Weights of a small image captioner: encoder activation star_relu.
Rows from block 6 of the image encoder, named by matrix and row number. Each number is 200 + 30 x the weight over the matrix's rms, rounded and kept within 0 to 999. All counts start at 0.
# f: token mixer depthwise 7x7 conv (encoder.blocks.6.mixer.f.weight, 256x1x7x7, trained with AdamW), a 7x7 kernel
f.51,237,171,215,202,199,174,159,187,173,207,204,248,168,212,207,149,157,181,196,238,190,163,219,181,214,233,181,250,169,196,203,222,238,228,197,187,179,255,153,209,140,162,217,229,228,191,223,203,243
f.52,156,236,148,191,177,237,234,188,224,215,199,202,278,237,220,205,168,161,202,222,189,201,250,218,220,168,244,210,185,209,159,237,189,221,196,165,168,201,168,163,234,182,146,160,223,166,154,223,234
f.53,181,239,227,216,182,257,223,171,228,227,180,210,212,186,162,158,212,181,191,199,239,205,220,217,184,200,183,185,186,159,189,166,181,248,189,225,197,238,181,212,205,170,165,255,216,240,202,199,182
f.54,199,213,222,241,191,167,139,201,195,177,200,143,193,197,188,183,172,202,159,157,186,172,175,183,236,191,182,201,169,188,207,186,228,211,235,227,209,231,169,225,236,223,248,227,175,196,169,217,234
f.55,140,130,196,169,218,222,197,156,133,224,151,174,205,257,213,183,221,165,213,223,238,149,204,222,147,158,215,212,153,156,189,157,189,194,242,233,234,177,185,155,216,227,202,220,189,212,182,216,230
f.56,211,158,222,197,147,167,148,173,170,173,162,162,197,165,221,179,200,168,190,239,220,201,234,200,170,172,198,214,216,192,240,246,166,167,262,239,230,230,231,201,173,249,227,165,229,213,189,183,210
f.57,245,172,158,170,164,169,180,208,254,208,206,233,239,216,184,218,203,168,178,245,216,158,161,221,215,233,233,200,159,209,189,189,186,209,170,204,205,176,234,163,162,231,217,216,208,230,206,186,197
f.58,208,173,208,179,199,181,212,235,213,161,209,185,163,222,216,188,193,244,198,235,201,162,191,228,180,172,216,167,200,212,190,208,165,219,238,237,214,211,154,168,203,212,175,158,225,169,235,208,213
f.59,233,171,175,170,175,209,158,152,209,221,209,187,218,171,198,172,213,197,205,181,202,220,254,198,223,208,209,228,229,189,220,155,197,189,169,159,251,179,232,142,219,202,207,208,242,212,212,200,170
f.60,232,156,171,158,177,190,174,220,238,234,230,222,231,182,253,213,265,233,197,180,189,261,239,258,228,214,225,243,209,186,211,226,254,259,226,213,244,220,163,226,230,221,258,250,222,221,257,255,213
f.61,190,167,205,246,225,186,251,204,192,210,254,179,239,259,216,242,211,234,239,235,226,228,165,193,219,185,220,242,155,181,138,229,151,199,193,218,183,179,196,177,227,195,144,141,173,153,162,188,131
f.62,176,162,212,231,242,237,257,257,192,216,178,178,260,234,236,202,149,156,139,222,160,205,155,228,191,159,204,185,194,221,224,191,173,185,239,227,203,249,223,158,215,236,212,199,251,213,161,218,257
f.63,170,239,154,173,217,236,230,183,218,163,200,186,170,223,145,212,142,186,201,221,196,179,206,189,210,148,214,192,182,246,167,224,132,154,214,174,193,162,208,209,157,151,157,225,234,161,200,150,159
f.64,213,269,253,241,240,231,182,221,177,238,201,188,224,193,183,223,163,187,164,219,145,213,244,239,161,216,175,193,241,237,225,202,173,184,143,223,234,193,164,174,146,178,214,181,158,188,191,178,182
f.65,228,206,231,233,196,220,169,220,172,196,212,160,251,198,220,197,211,164,203,186,246,197,190,256,197,187,207,183,166,167,178,177,192,248,218,180,219,217,196,213,217,184,226,169,213,227,215,239,172
f.66,210,243,238,250,266,203,228,229,241,208,249,265,210,196,233,234,169,157,196,207,177,209,210,222,221,214,167,163,180,226,207,216,187,169,160,193,211,221,220,237,190,213,186,212,244,264,249,252,266
f.67,249,165,162,203,243,239,172,225,185,203,180,204,277,175,191,229,180,203,207,164,152,210,240,187,187,226,167,161,181,143,229,159,156,200,212,221,182,202,226,202,197,218,158,157,181,223,221,193,218
f.68,192,205,245,250,232,224,231,170,199,177,242,189,211,200,229,223,198,171,214,216,176,220,202,232,207,242,171,156,193,196,193,151,193,159,182,171,224,183,201,242,192,186,149,172,146,224,215,184,194
f.69,202,222,213,243,203,206,165,150,179,202,153,153,183,191,226,162,187,233,171,193,163,190,141,178,170,164,148,184,209,234,194,197,228,186,165,206,194,249,176,220,214,266,225,240,210,209,179,214,179
f.70,214,162,181,216,169,227,168,222,169,158,155,228,211,184,199,208,188,205,203,211,178,192,200,211,197,225,207,203,177,181,162,174,198,174,236,168,228,233,173,235,220,187,187,203,196,213,208,171,178
f.71,169,180,206,197,185,249,256,227,192,159,223,210,219,203,201,240,227,156,154,230,247,196,205,210,200,171,202,206,184,197,166,193,157,217,245,204,178,213,186,197,204,240,240,176,200,222,155,236,169
f.72,191,239,202,181,238,173,191,192,205,184,250,199,224,161,220,170,235,237,249,253,193,230,172,241,232,242,256,201,181,139,186,162,173,226,179,179,170,173,195,168,145,234,221,181,135,167,189,205,210
f.73,219,175,147,239,224,177,213,219,177,182,254,218,262,252,162,153,140,135,193,145,203,159,222,182,168,157,170,191,216,270,194,199,230,171,198,209,229,182,181,241,237,218,213,257,222,188,243,234,217
f.74,235,211,224,241,254,256,215,193,176,225,198,217,247,163,247,203,164,228,208,239,227,225,224,209,212,210,231,240,268,215,258,241,212,263,194,224,260,238,258,223,235,186,205,198,247,197,231,216,198
f.75,172,232,233,240,203,275,227,161,209,213,206,263,244,226,190,201,181,207,264,251,196,150,170,166,153,243,190,172,140,171,135,154,193,205,222,145,140,152,196,178,205,203,207,164,187,186,191,230,147
f.76,244,255,193,194,235,223,255,218,220,253,183,208,226,187,201,182,230,201,241,255,210,223,235,194,188,252,262,207,249,234,187,234,198,282,256,268,259,234,226,230,221,250,242,246,177,242,195,212,245
f.77,280,228,205,214,186,188,217,246,201,178,221,163,203,172,227,193,158,181,185,138,218,161,212,200,225,221,169,246,235,236,207,178,203,206,240,211,206,188,176,215,213,217,231,182,241,210,192,212,193
f.78,220,245,171,219,203,231,228,182,211,185,228,201,176,200,224,229,197,145,210,146,207,169,182,154,229,167,227,191,235,195,158,183,222,206,145,227,164,203,202,179,203,154,232,149,220,151,227,140,163
f.79,178,204,166,203,197,195,186,163,211,249,162,182,170,152,166,247,201,159,141,206,200,181,238,212,192,167,214,224,213,242,168,190,138,207,159,238,183,198,196,218,202,156,187,207,259,243,170,231,142
f.80,225,212,201,197,247,187,238,222,250,206,192,205,232,177,246,205,179,247,198,189,154,225,225,244,171,240,246,203,168,157,195,180,210,232,235,203,208,242,174,227,228,214,195,166,145,149,153,246,234
f.81,214,192,238,161,203,176,186,177,178,192,168,224,175,216,256,234,227,195,217,152,160,198,174,247,243,196,191,176,226,246,227,229,178,231,193,218,172,214,178,219,196,238,174,184,179,226,218,234,198
f.82,236,244,230,216,206,165,171,158,167,240,202,196,177,212,216,229,202,188,167,139,231,212,228,201,208,224,194,168,171,191,142,250,202,172,174,175,178,175,230,171,169,173,242,165,159,248,227,163,165
f.83,216,164,181,179,221,199,166,162,215,173,201,173,169,192,185,232,230,156,160,152,135,186,253,196,169,229,214,224,192,171,253,241,183,221,234,164,211,147,189,209,235,246,171,184,215,205,248,243,247
f.84,166,201,215,206,240,251,234,205,185,247,184,235,190,215,206,205,158,205,178,170,226,216,165,169,240,177,193,204,195,161,212,211,233,183,150,162,189,248,165,154,164,169,173,216,195,184,177,205,223
f.85,229,224,208,225,209,249,225,240,219,206,240,231,236,249,230,176,189,177,212,260,253,201,202,178,211,161,250,226,206,162,243,199,167,229,235,266,244,168,196,191,202,187,157,223,219,243,167,205,240
f.86,194,194,198,136,143,160,204,237,232,152,156,154,211,135,219,184,197,144,144,201,219,233,221,154,205,223,206,186,198,173,218,162,156,226,184,155,166,188,186,208,255,239,159,204,191,200,150,182,230
f.87,223,181,157,176,183,191,209,215,223,174,190,235,179,179,205,178,171,223,212,172,220,221,205,172,177,223,175,223,206,214,207,204,253,174,172,158,185,237,226,219,225,183,214,190,191,198,171,225,232
f.88,201,232,179,243,237,201,213,226,208,254,227,188,246,197,201,232,233,184,170,251,203,188,244,153,186,223,218,205,191,173,161,200,172,242,204,217,195,145,175,219,219,240,185,212,219,220,249,181,223
f.89,228,174,142,194,178,176,201,161,170,138,145,130,207,144,158,145,168,214,152,145,166,209,224,171,253,205,226,199,185,205,190,201,240,221,249,221,238,215,190,194,222,219,187,259,210,234,198,192,219
f.90,193,210,182,189,198,171,229,231,182,225,175,143,183,219,233,230,146,156,115,149,228,236,184,172,199,186,223,191,245,245,211,254,250,263,173,171,207,198,279,248,203,206,215,204,230,260,232,196,238
f.91,191,220,175,210,195,194,194,200,169,231,159,165,154,210,137,171,169,158,155,169,194,214,140,177,164,152,139,188,196,203,211,150,143,200,165,144,227,211,170,174,181,179,181,161,193,127,128,141,177
f.92,208,208,196,194,190,255,220,168,204,192,190,200,198,174,153,237,192,190,229,234,191,208,182,216,181,209,141,138,134,149,226,211,171,219,164,187,172,234,202,220,179,171,165,190,205,167,239,217,220
f.93,244,198,246,200,235,230,235,209,189,229,185,223,220,216,204,184,227,211,229,159,228,180,170,207,208,231,139,198,225,208,207,145,163,115,204,138,186,141,151,167,195,210,190,200,218,150,144,200,163
f.94,144,181,212,217,245,231,193,162,202,192,233,215,194,168,236,191,224,251,235,148,189,143,192,172,196,256,204,205,192,218,212,246,237,164,172,217,148,243,201,183,227,222,165,217,240,233,253,215,151
f.95,163,231,189,206,174,220,175,195,204,226,172,241,186,170,194,208,209,214,173,200,173,202,231,243,171,213,241,246,152,201,157,244,212,193,234,208,194,187,167,199,192,189,197,185,189,176,207,250,248
f.96,253,190,256,203,202,252,248,215,192,217,177,222,209,241,200,158,137,155,158,247,226,223,223,148,225,233,199,170,190,168,205,214,197,229,213,205,202,229,146,154,169,197,211,276,174,164,177,194,203
f.97,212,155,204,158,223,213,245,206,203,182,248,223,256,205,186,183,221,207,237,264,241,189,239,151,200,225,245,244,205,205,217,217,213,165,239,223,198,226,246,197,172,201,213,222,202,214,187,191,209
f.98,165,225,222,200,188,205,223,162,205,221,222,175,219,178,233,171,179,195,241,239,209,195,200,151,162,231,223,192,238,163,182,211,241,170,195,189,197,236,179,183,192,222,239,166,224,208,193,239,184
f.99,176,209,167,189,208,253,166,164,210,162,138,153,183,179,162,189,181,148,139,179,176,120,124,147,165,173,158,141,206,157,156,239,198,202,195,197,180,195,243,207,173,177,142,132,162,185,202,215,199
f.100,175,228,225,204,208,178,273,214,180,164,182,194,176,232,227,168,179,189,216,208,210,182,214,247,181,187,178,241,218,207,175,228,228,175,190,235,168,181,188,194,162,209,235,182,176,217,159,191,222
f.101,223,197,213,234,222,266,220,254,256,182,195,241,280,204,193,176,233,177,235,209,192,213,174,178,192,252,245,245,244,216,181,175,243,249,234,214,227,227,223,172,189,204,194,243,176,208,229,216,195
f.102,186,207,197,228,160,159,219,231,162,253,216,217,241,185,245,233,215,184,240,201,238,253,218,243,168,173,242,263,251,195,195,171,208,242,216,250,255,236,222,216,175,253,261,186,191,226,182,243,259
f.103,191,183,229,168,161,178,212,197,173,170,206,229,256,245,190,178,159,224,195,213,214,168,164,199,187,174,208,226,161,182,166,238,253,212,202,195,207,200,202,224,255,208,198,191,186,174,225,216,197
f.104,213,245,231,230,267,267,232,186,211,188,172,182,197,187,205,177,198,216,203,161,197,165,142,173,153,210,208,193,230,152,219,185,179,208,257,245,167,180,246,222,176,171,172,211,144,259,263,213,217
f.105,202,214,239,167,139,224,157,208,209,196,190,239,153,205,133,215,172,191,177,211,176,172,148,190,223,215,139,163,224,174,235,209,176,168,196,182,216,165,178,223,178,158,197,199,233,255,230,177,251
f.106,229,228,239,212,289,276,239,267,215,229,263,230,262,209,251,232,198,251,235,211,248,184,179,166,180,184,226,205,179,220,177,216,188,259,235,220,206,193,191,180,251,195,258,205,194,168,227,250,213
f.107,142,215,165,218,163,136,164,211,169,152,199,155,195,164,160,203,168,224,180,190,175,176,152,203,181,168,191,181,150,211,174,181,199,189,154,160,219,174,208,182,163,177,159,196,191,224,176,185,117
f.108,278,242,203,212,242,262,257,251,230,247,214,206,223,235,247,187,177,202,246,258,179,174,160,206,152,158,272,249,208,184,182,193,180,198,201,220,192,194,177,194,245,176,194,219,220,153,158,231,159
f.109,167,131,128,204,150,164,146,179,151,194,136,211,230,181,164,202,219,180,187,220,163,182,215,129,141,176,190,205,149,165,156,217,137,183,191,195,220,235,225,164,177,190,193,169,190,239,184,200,240
f.110,214,171,229,174,182,179,231,236,226,186,196,200,191,224,208,192,230,237,192,212,195,241,206,159,209,198,202,186,239,176,202,162,218,218,181,206,163,179,216,165,176,187,168,203,208,178,212,190,170
f.111,162,212,186,225,199,203,195,144,159,188,229,150,164,225,202,191,219,210,183,191,194,222,185,161,170,180,194,183,210,206,224,157,207,214,190,222,193,192,229,221,247,254,181,152,199,199,236,169,200
f.112,168,148,154,198,198,143,159,145,142,154,223,207,146,233,159,189,149,164,164,148,195,161,201,160,201,135,161,220,216,227,248,163,216,249,260,238,192,225,206,258,253,200,234,228,249,223,230,229,250
f.113,163,157,233,184,224,172,151,189,203,228,182,209,222,230,215,214,243,244,185,202,164,183,205,215,224,169,234,163,181,224,196,221,223,192,217,144,219,234,228,164,240,158,163,189,198,196,175,214,158
f.114,242,204,218,200,191,210,227,184,222,137,194,195,173,172,230,175,222,173,171,205,209,164,184,218,220,188,198,201,202,193,237,227,201,255,166,256,225,175,212,204,219,192,187,154,185,205,166,166,179
f.115,172,192,162,244,183,209,207,188,177,159,170,245,227,210,198,213,174,146,176,140,186,183,161,181,199,171,138,134,200,198,243,182,228,190,197,223,239,202,237,202,204,213,191,191,237,251,193,243,184
f.116,211,151,224,214,254,232,222,187,129,171,160,244,226,185,129,160,212,200,202,150,162,174,191,162,180,194,221,218,191,203,217,184,171,239,241,232,243,210,169,164,238,177,208,155,166,210,226,173,152
f.117,172,176,171,176,212,196,218,140,154,197,183,230,225,178,123,161,237,191,192,217,170,175,150,191,208,198,220,201,179,183,210,242,190,182,243,164,166,202,194,202,188,179,140,202,172,214,228,186,197
f.118,221,240,182,198,228,154,225,242,192,256,235,216,191,184,217,216,212,222,226,172,190,213,185,173,172,213,229,156,213,231,238,202,215,208,166,221,177,222,160,177,173,175,179,201,177,208,168,179,243
f.119,163,184,175,184,184,266,259,187,223,240,173,191,209,175,143,164,224,181,166,203,154,191,238,230,209,180,187,179,167,179,169,191,227,157,239,222,245,238,173,157,202,217,222,170,148,185,136,163,176
f.120,203,222,244,155,159,179,192,160,157,171,204,164,167,196,232,251,223,216,170,230,149,218,229,237,187,170,224,207,186,233,197,213,169,188,201,233,240,213,209,206,221,192,202,196,178,208,208,221,189
f.121,187,184,237,234,228,208,212,254,223,185,207,227,224,226,251,247,227,179,228,157,186,247,211,228,205,221,195,243,185,217,179,238,182,218,172,233,236,192,219,166,174,227,215,230,165,165,243,198,188
f.122,227,254,219,204,242,186,228,235,242,262,211,226,204,193,252,240,257,243,205,184,198,238,247,234,241,185,169,240,204,170,175,229,222,195,218,228,160,204,220,197,242,230,136,206,178,223,190,162,171
f.123,227,186,211,190,229,219,178,198,251,212,268,213,195,187,243,176,214,198,209,228,250,221,193,236,238,195,172,167,208,207,179,186,238,196,189,182,177,225,248,194,213,181,174,214,189,165,185,246,169
f.124,181,192,175,245,199,180,232,233,177,257,270,159,176,184,187,180,220,204,147,134,190,222,186,178,196,171,237,221,227,175,184,202,210,176,180,235,187,182,161,225,233,220,202,219,148,223,185,176,202
f.125,175,207,152,135,147,220,249,224,216,218,211,152,221,218,185,222,222,177,164,217,216,199,172,193,173,200,188,214,148,140,166,154,197,203,252,221,148,230,169,151,209,187,174,181,179,217,170,246,212
f.126,184,207,231,208,216,213,167,191,164,273,205,209,165,158,218,222,216,254,195,248,237,234,176,250,239,209,211,224,222,192,163,194,232,243,185,200,190,229,147,216,218,205,209,192,150,147,186,180,181
f.127,213,161,206,159,234,200,167,202,171,159,187,162,206,238,197,142,144,160,169,232,213,194,211,212,133,228,202,168,249,196,170,211,184,189,197,257,250,201,244,188,266,254,253,174,227,184,245,216,230
f.128,162,180,189,163,156,178,189,181,218,239,192,189,233,222,235,194,229,223,220,172,253,195,156,243,219,208,178,163,134,167,195,223,223,166,161,162,204,203,212,180,192,172,209,162,151,186,189,261,208
f.129,183,248,204,207,221,229,231,187,234,176,173,212,214,252,189,187,181,254,194,238,219,209,168,184,245,196,169,157,197,198,225,255,187,182,178,205,180,239,207,231,240,238,241,205,205,167,192,198,183
f.130,195,201,226,163,197,175,227,193,170,211,235,174,197,242,234,188,168,239,210,206,242,162,161,198,230,205,175,197,160,175,173,182,228,205,206,249,170,222,211,215,178,184,176,224,230,218,186,173,181
f.131,209,225,207,175,189,173,164,172,233,182,228,174,201,185,146,236,186,212,237,179,200,157,220,219,183,243,245,214,130,174,195,206,167,183,200,171,122,193,196,216,170,141,118,172,128,189,182,161,142
f.132,266,221,255,281,246,212,237,248,259,264,261,257,230,215,201,219,215,269,234,282,210,174,219,183,190,257,241,188,168,177,156,183,220,168,163,175,192,214,234,207,182,224,171,227,226,207,185,162,206
f.133,174,152,137,180,166,189,209,146,222,180,167,194,204,157,242,171,235,181,174,152,200,165,213,209,194,172,194,179,237,191,180,191,178,175,211,216,199,166,214,203,168,214,232,189,167,217,187,178,191
f.134,201,205,167,197,217,191,153,221,194,168,162,192,146,188,202,165,166,232,165,173,228,238,227,209,224,166,171,246,234,233,172,162,194,183,183,201,179,192,241,197,262,227,191,159,193,217,182,226,206
f.135,168,217,182,163,207,180,155,140,136,152,192,183,166,146,146,182,143,142,162,206,186,181,207,205,202,208,153,206,216,186,177,196,202,164,145,167,184,239,226,176,222,219,233,170,178,165,180,222,213
f.136,171,128,194,163,145,216,194,179,194,229,263,225,170,209,239,157,232,220,235,224,194,224,227,183,180,194,159,148,229,170,233,225,154,218,194,178,177,169,162,196,230,220,197,213,200,196,212,234,168
f.137,228,174,165,199,150,161,171,235,223,159,172,204,176,212,173,193,222,226,153,187,235,146,239,233,171,233,220,206,183,239,232,229,239,174,256,229,218,214,208,183,190,209,235,217,157,144,231,171,212
f.138,242,190,188,229,188,251,243,208,224,219,256,180,219,245,223,221,214,190,193,204,180,197,178,158,214,246,213,207,219,216,142,163,224,199,187,203,222,175,180,198,213,185,232,231,152,152,165,204,149
f.139,175,237,233,234,193,204,218,211,176,156,214,203,159,159,211,152,184,217,233,184,186,186,206,188,234,232,170,155,203,171,212,199,182,186,202,216,249,159,161,225,219,210,207,206,191,163,175,203,170
f.140,162,161,132,207,181,190,202,181,206,166,223,151,167,220,190,190,156,171,145,217,216,147,179,194,221,158,158,168,207,212,218,168,186,206,217,224,202,231,158,163,204,213,185,183,190,180,178,169,190
f.141,212,248,249,253,192,179,186,234,171,146,176,165,162,192,186,168,154,185,177,170,224,214,217,203,196,191,260,229,243,187,238,193,216,189,208,176,158,169,207,222,213,156,215,178,203,217,182,238,144
f.142,164,217,221,146,227,206,233,155,172,200,222,157,195,163,218,174,223,222,162,228,161,179,217,204,171,170,239,182,209,199,197,220,175,194,188,183,196,220,182,175,203,188,197,226,170,213,200,193,196
f.143,208,216,176,165,168,194,218,196,178,185,225,182,243,181,170,194,164,183,179,231,160,224,170,159,160,187,197,214,231,215,237,177,173,232,171,200,189,202,172,167,204,217,214,177,172,216,164,222,214
f.144,186,200,194,260,221,178,156,151,153,184,247,252,216,182,246,180,209,248,179,225,181,193,238,199,227,230,157,165,198,228,236,204,226,235,145,167,209,161,226,217,221,153,160,189,160,136,236,163,180
f.145,232,188,214,232,172,234,171,172,153,147,189,196,210,177,188,224,165,207,156,209,169,252,190,230,217,190,234,181,209,176,217,206,205,175,217,178,162,175,223,234,219,229,160,219,237,186,171,166,162
f.146,246,232,243,178,205,222,222,190,159,171,223,195,194,208,187,193,164,229,158,221,198,249,174,211,222,217,143,182,194,159,237,226,222,186,240,191,182,171,162,233,201,179,247,227,199,163,260,247,205
f.147,251,180,157,202,178,253,241,256,188,239,161,231,232,232,210,231,248,182,209,209,275,186,232,164,242,225,204,272,167,200,148,190,213,173,219,193,166,190,179,172,187,200,162,168,180,232,197,167,239
f.148,188,188,214,206,157,210,177,161,163,131,135,188,145,144,217,183,193,185,206,230,215,152,176,178,188,227,173,198,153,177,197,163,219,225,243,217,208,193,210,183,205,213,214,165,167,205,232,224,201
f.149,172,201,219,205,203,212,180,178,180,188,200,186,223,235,124,215,199,166,206,236,254,199,174,179,194,184,240,269,211,221,160,199,155,231,257,180,179,190,231,184,203,211,222,226,155,218,246,199,215
f.150,158,233,224,219,227,220,223,216,211,194,180,163,168,229,157,212,176,166,207,173,142,224,232,161,213,157,143,197,202,209,169,235,184,195,207,187,160,257,257,247,224,219,160,165,247,228,260,217,225
f.151,191,166,233,209,214,228,194,253,211,221,204,185,205,152,188,234,180,215,221,233,159,235,223,199,220,181,220,175,172,187,171,217,214,208,187,183,158,177,164,171,221,256,236,224,187,192,175,218,193
f.152,219,210,188,173,213,210,249,229,165,193,218,219,237,241,220,185,245,179,247,237,214,258,201,255,221,223,273,219,207,201,191,212,252,275,222,209,210,258,191,252,184,226,180,168,208,188,233,192,159
f.153,217,171,168,225,172,173,214,226,205,167,170,200,230,232,180,225,157,179,180,188,189,186,174,167,230,236,180,183,233,214,200,221,229,214,164,194,214,180,186,206,160,233,198,187,211,172,167,151,168
f.154,203,207,212,189,172,219,222,218,186,200,220,225,172,266,266,234,261,244,242,179,247,192,247,209,208,180,215,174,204,174,175,194,154,194,176,164,237,148,245,214,126,214,227,225,211,145,201,118,145
f.155,238,250,221,248,264,241,192,199,233,211,193,199,190,201,252,238,166,243,227,205,246,186,223,234,162,188,199,224,233,153,163,195,170,187,150,219,162,147,145,178,167,199,229,153,201,164,158,198,145
f.156,264,249,261,271,236,169,218,229,244,240,221,279,229,178,176,177,201,236,247,228,163,229,198,182,249,214,249,254,191,212,207,207,180,255,254,207,259,186,194,199,213,208,264,278,184,227,254,196,252
f.157,157,206,207,177,207,156,179,189,226,178,235,210,213,229,238,202,179,233,248,204,223,275,257,257,228,207,206,229,194,168,165,230,186,192,199,216,168,169,130,174,206,177,176,143,152,152,177,212,140
f.158,210,198,218,193,204,172,181,231,248,238,273,236,247,237,186,193,252,217,181,222,224,174,181,199,202,219,216,186,146,158,184,199,172,226,197,183,174,245,205,209,222,184,216,173,225,242,230,211,233
f.159,185,185,181,245,229,178,163,185,199,217,201,192,234,199,177,155,215,238,231,166,192,189,162,183,192,174,177,208,248,200,202,211,255,221,175,253,171,213,225,213,212,259,193,197,220,166,187,254,189
f.160,234,156,230,212,206,143,206,193,167,238,240,265,216,152,189,188,189,232,195,166,165,145,242,218,221,271,175,182,154,172,169,246,235,212,204,172,214,196,185,230,183,210,241,222,163,222,176,154,194
f.161,191,186,200,233,230,182,171,171,205,227,173,175,159,207,177,178,206,166,232,206,201,176,195,190,219,226,211,242,199,219,189,216,197,174,191,168,164,195,208,237,188,235,219,163,232,217,186,186,219
f.162,212,197,191,163,203,221,229,217,173,178,146,188,155,203,223,195,163,188,168,208,212,170,208,174,209,192,181,212,204,146,224,166,222,163,159,204,171,162,168,230,165,177,170,187,240,201,214,229,168
f.163,211,194,198,238,164,166,153,200,199,224,242,217,158,143,184,228,248,223,201,196,183,242,200,224,221,240,120,175,223,239,221,219,190,140,188,165,195,172,179,231,158,173,162,174,220,181,194,224,204
f.164,151,193,173,250,196,158,222,168,258,208,193,227,165,176,195,265,237,158,190,218,201,221,249,190,175,199,222,200,209,233,148,167,195,167,183,150,156,165,245,250,236,233,156,156,238,209,202,238,137
f.165,185,217,200,189,228,195,147,171,199,162,202,217,199,244,167,181,226,203,246,190,233,223,172,148,161,214,228,176,241,229,195,194,211,221,242,197,190,198,202,224,210,221,236,197,158,218,159,188,242
f.166,193,195,166,217,200,228,210,227,174,142,127,154,182,177,178,195,166,200,147,172,185,141,170,210,159,144,137,143,171,159,181,173,229,227,202,200,208,191,250,224,221,211,242,238,209,230,239,252,225
f.167,240,231,183,232,183,160,171,238,219,173,180,234,170,171,221,208,204,215,182,213,173,234,179,194,166,226,215,225,191,218,178,198,181,192,241,149,177,187,187,192,218,230,180,232,173,210,183,216,187
f.168,183,221,176,211,173,138,218,218,224,222,185,185,199,220,179,173,234,171,195,218,222,260,241,189,235,231,219,181,242,154,190,232,175,227,197,177,149,147,140,158,192,220,201,168,201,198,214,215,212
f.169,172,257,169,226,166,177,228,170,219,202,158,223,213,167,181,195,240,166,203,234,218,225,217,176,187,168,187,184,224,231,218,186,190,151,196,234,215,223,180,222,177,198,226,200,223,192,177,154,222
f.170,171,180,181,218,185,240,209,179,222,178,206,202,187,199,175,177,206,170,190,196,161,171,191,229,244,251,258,214,158,229,242,260,246,195,244,160,188,214,239,195,232,234,171,161,200,176,239,229,188
f.171,222,237,145,168,155,165,162,226,196,168,225,171,172,191,256,178,211,196,245,178,186,184,242,187,160,224,199,189,211,234,183,229,228,232,253,192,221,177,174,202,224,164,208,205,179,176,182,240,173
f.172,205,238,219,191,170,170,194,242,192,214,168,187,165,174,178,204,209,231,210,259,244,211,171,182,191,210,219,214,159,242,190,238,199,156,225,222,233,229,234,220,147,194,219,172,187,222,209,197,205
f.173,163,176,233,247,247,174,137,190,139,179,188,217,235,186,177,166,165,230,166,218,163,190,150,178,233,178,187,217,137,174,209,195,163,166,226,170,155,176,208,213,150,168,225,162,210,174,150,141,201
f.174,148,196,215,237,257,208,191,191,187,233,205,172,170,164,134,143,223,217,233,212,139,165,218,241,218,213,193,215,247,212,161,217,226,238,189,273,220,251,225,189,219,214,214,253,254,186,221,182,186
f.175,187,215,161,202,211,189,204,195,203,201,160,216,201,141,167,181,182,221,195,222,179,158,201,226,225,245,220,202,212,193,167,213,192,164,177,190,190,240,207,243,203,169,183,229,182,187,196,186,173
f.176,228,239,225,187,208,190,215,253,231,163,213,220,249,224,196,155,165,172,181,177,198,166,223,211,185,188,144,181,184,230,240,202,222,159,218,227,193,240,231,190,247,188,231,252,201,174,199,233,221
f.177,239,212,184,183,184,177,213,255,177,196,171,224,221,242,236,169,165,159,195,206,259,186,198,197,185,173,258,212,231,186,174,214,188,249,229,179,203,139,199,178,223,217,225,241,213,167,211,219,188
f.178,173,231,234,194,177,153,220,243,201,190,152,205,216,139,246,206,218,146,175,193,215,182,240,230,210,207,225,167,165,193,151,204,221,181,231,228,165,176,235,197,171,151,140,214,219,206,180,152,227
f.179,187,150,182,163,142,160,153,189,205,167,182,167,160,214,177,197,233,241,160,167,226,222,215,214,243,179,177,264,235,230,166,248,230,178,264,177,205,246,239,163,183,214,191,248,227,186,193,229,210
f.180,177,156,170,221,220,188,229,168,190,226,205,229,237,258,212,183,234,215,179,231,222,195,202,193,194,220,153,188,210,175,224,171,167,205,203,182,236,178,176,256,237,173,215,245,192,187,182,250,180
f.181,213,166,213,199,188,176,204,177,234,187,204,222,194,202,175,172,231,213,219,231,209,245,203,228,242,215,179,183,206,229,215,213,242,182,178,236,211,206,183,185,220,225,228,247,230,181,250,252,198
f.182,191,146,228,245,207,176,186,189,213,204,181,235,243,205,236,161,222,191,233,225,184,227,212,203,239,171,239,219,222,187,214,180,200,196,270,231,184,247,193,229,235,182,207,218,209,235,247,234,193
f.183,173,218,260,233,190,213,163,215,169,278,177,212,158,134,183,214,218,222,185,177,176,234,224,196,211,213,125,170,237,172,252,202,214,141,186,194,220,214,231,227,221,150,185,168,211,199,215,185,135
f.184,174,161,159,196,190,191,194,198,225,185,129,139,187,221,256,231,176,162,213,196,224,192,197,148,218,154,154,210,186,193,186,224,154,216,188,191,195,201,227,250,250,212,208,249,261,198,227,235,255
f.185,208,221,220,206,197,229,247,242,216,208,228,201,203,184,207,247,265,237,242,243,273,192,222,204,191,262,273,224,175,176,232,217,247,225,218,220,228,241,231,264,234,183,238,214,194,241,234,190,214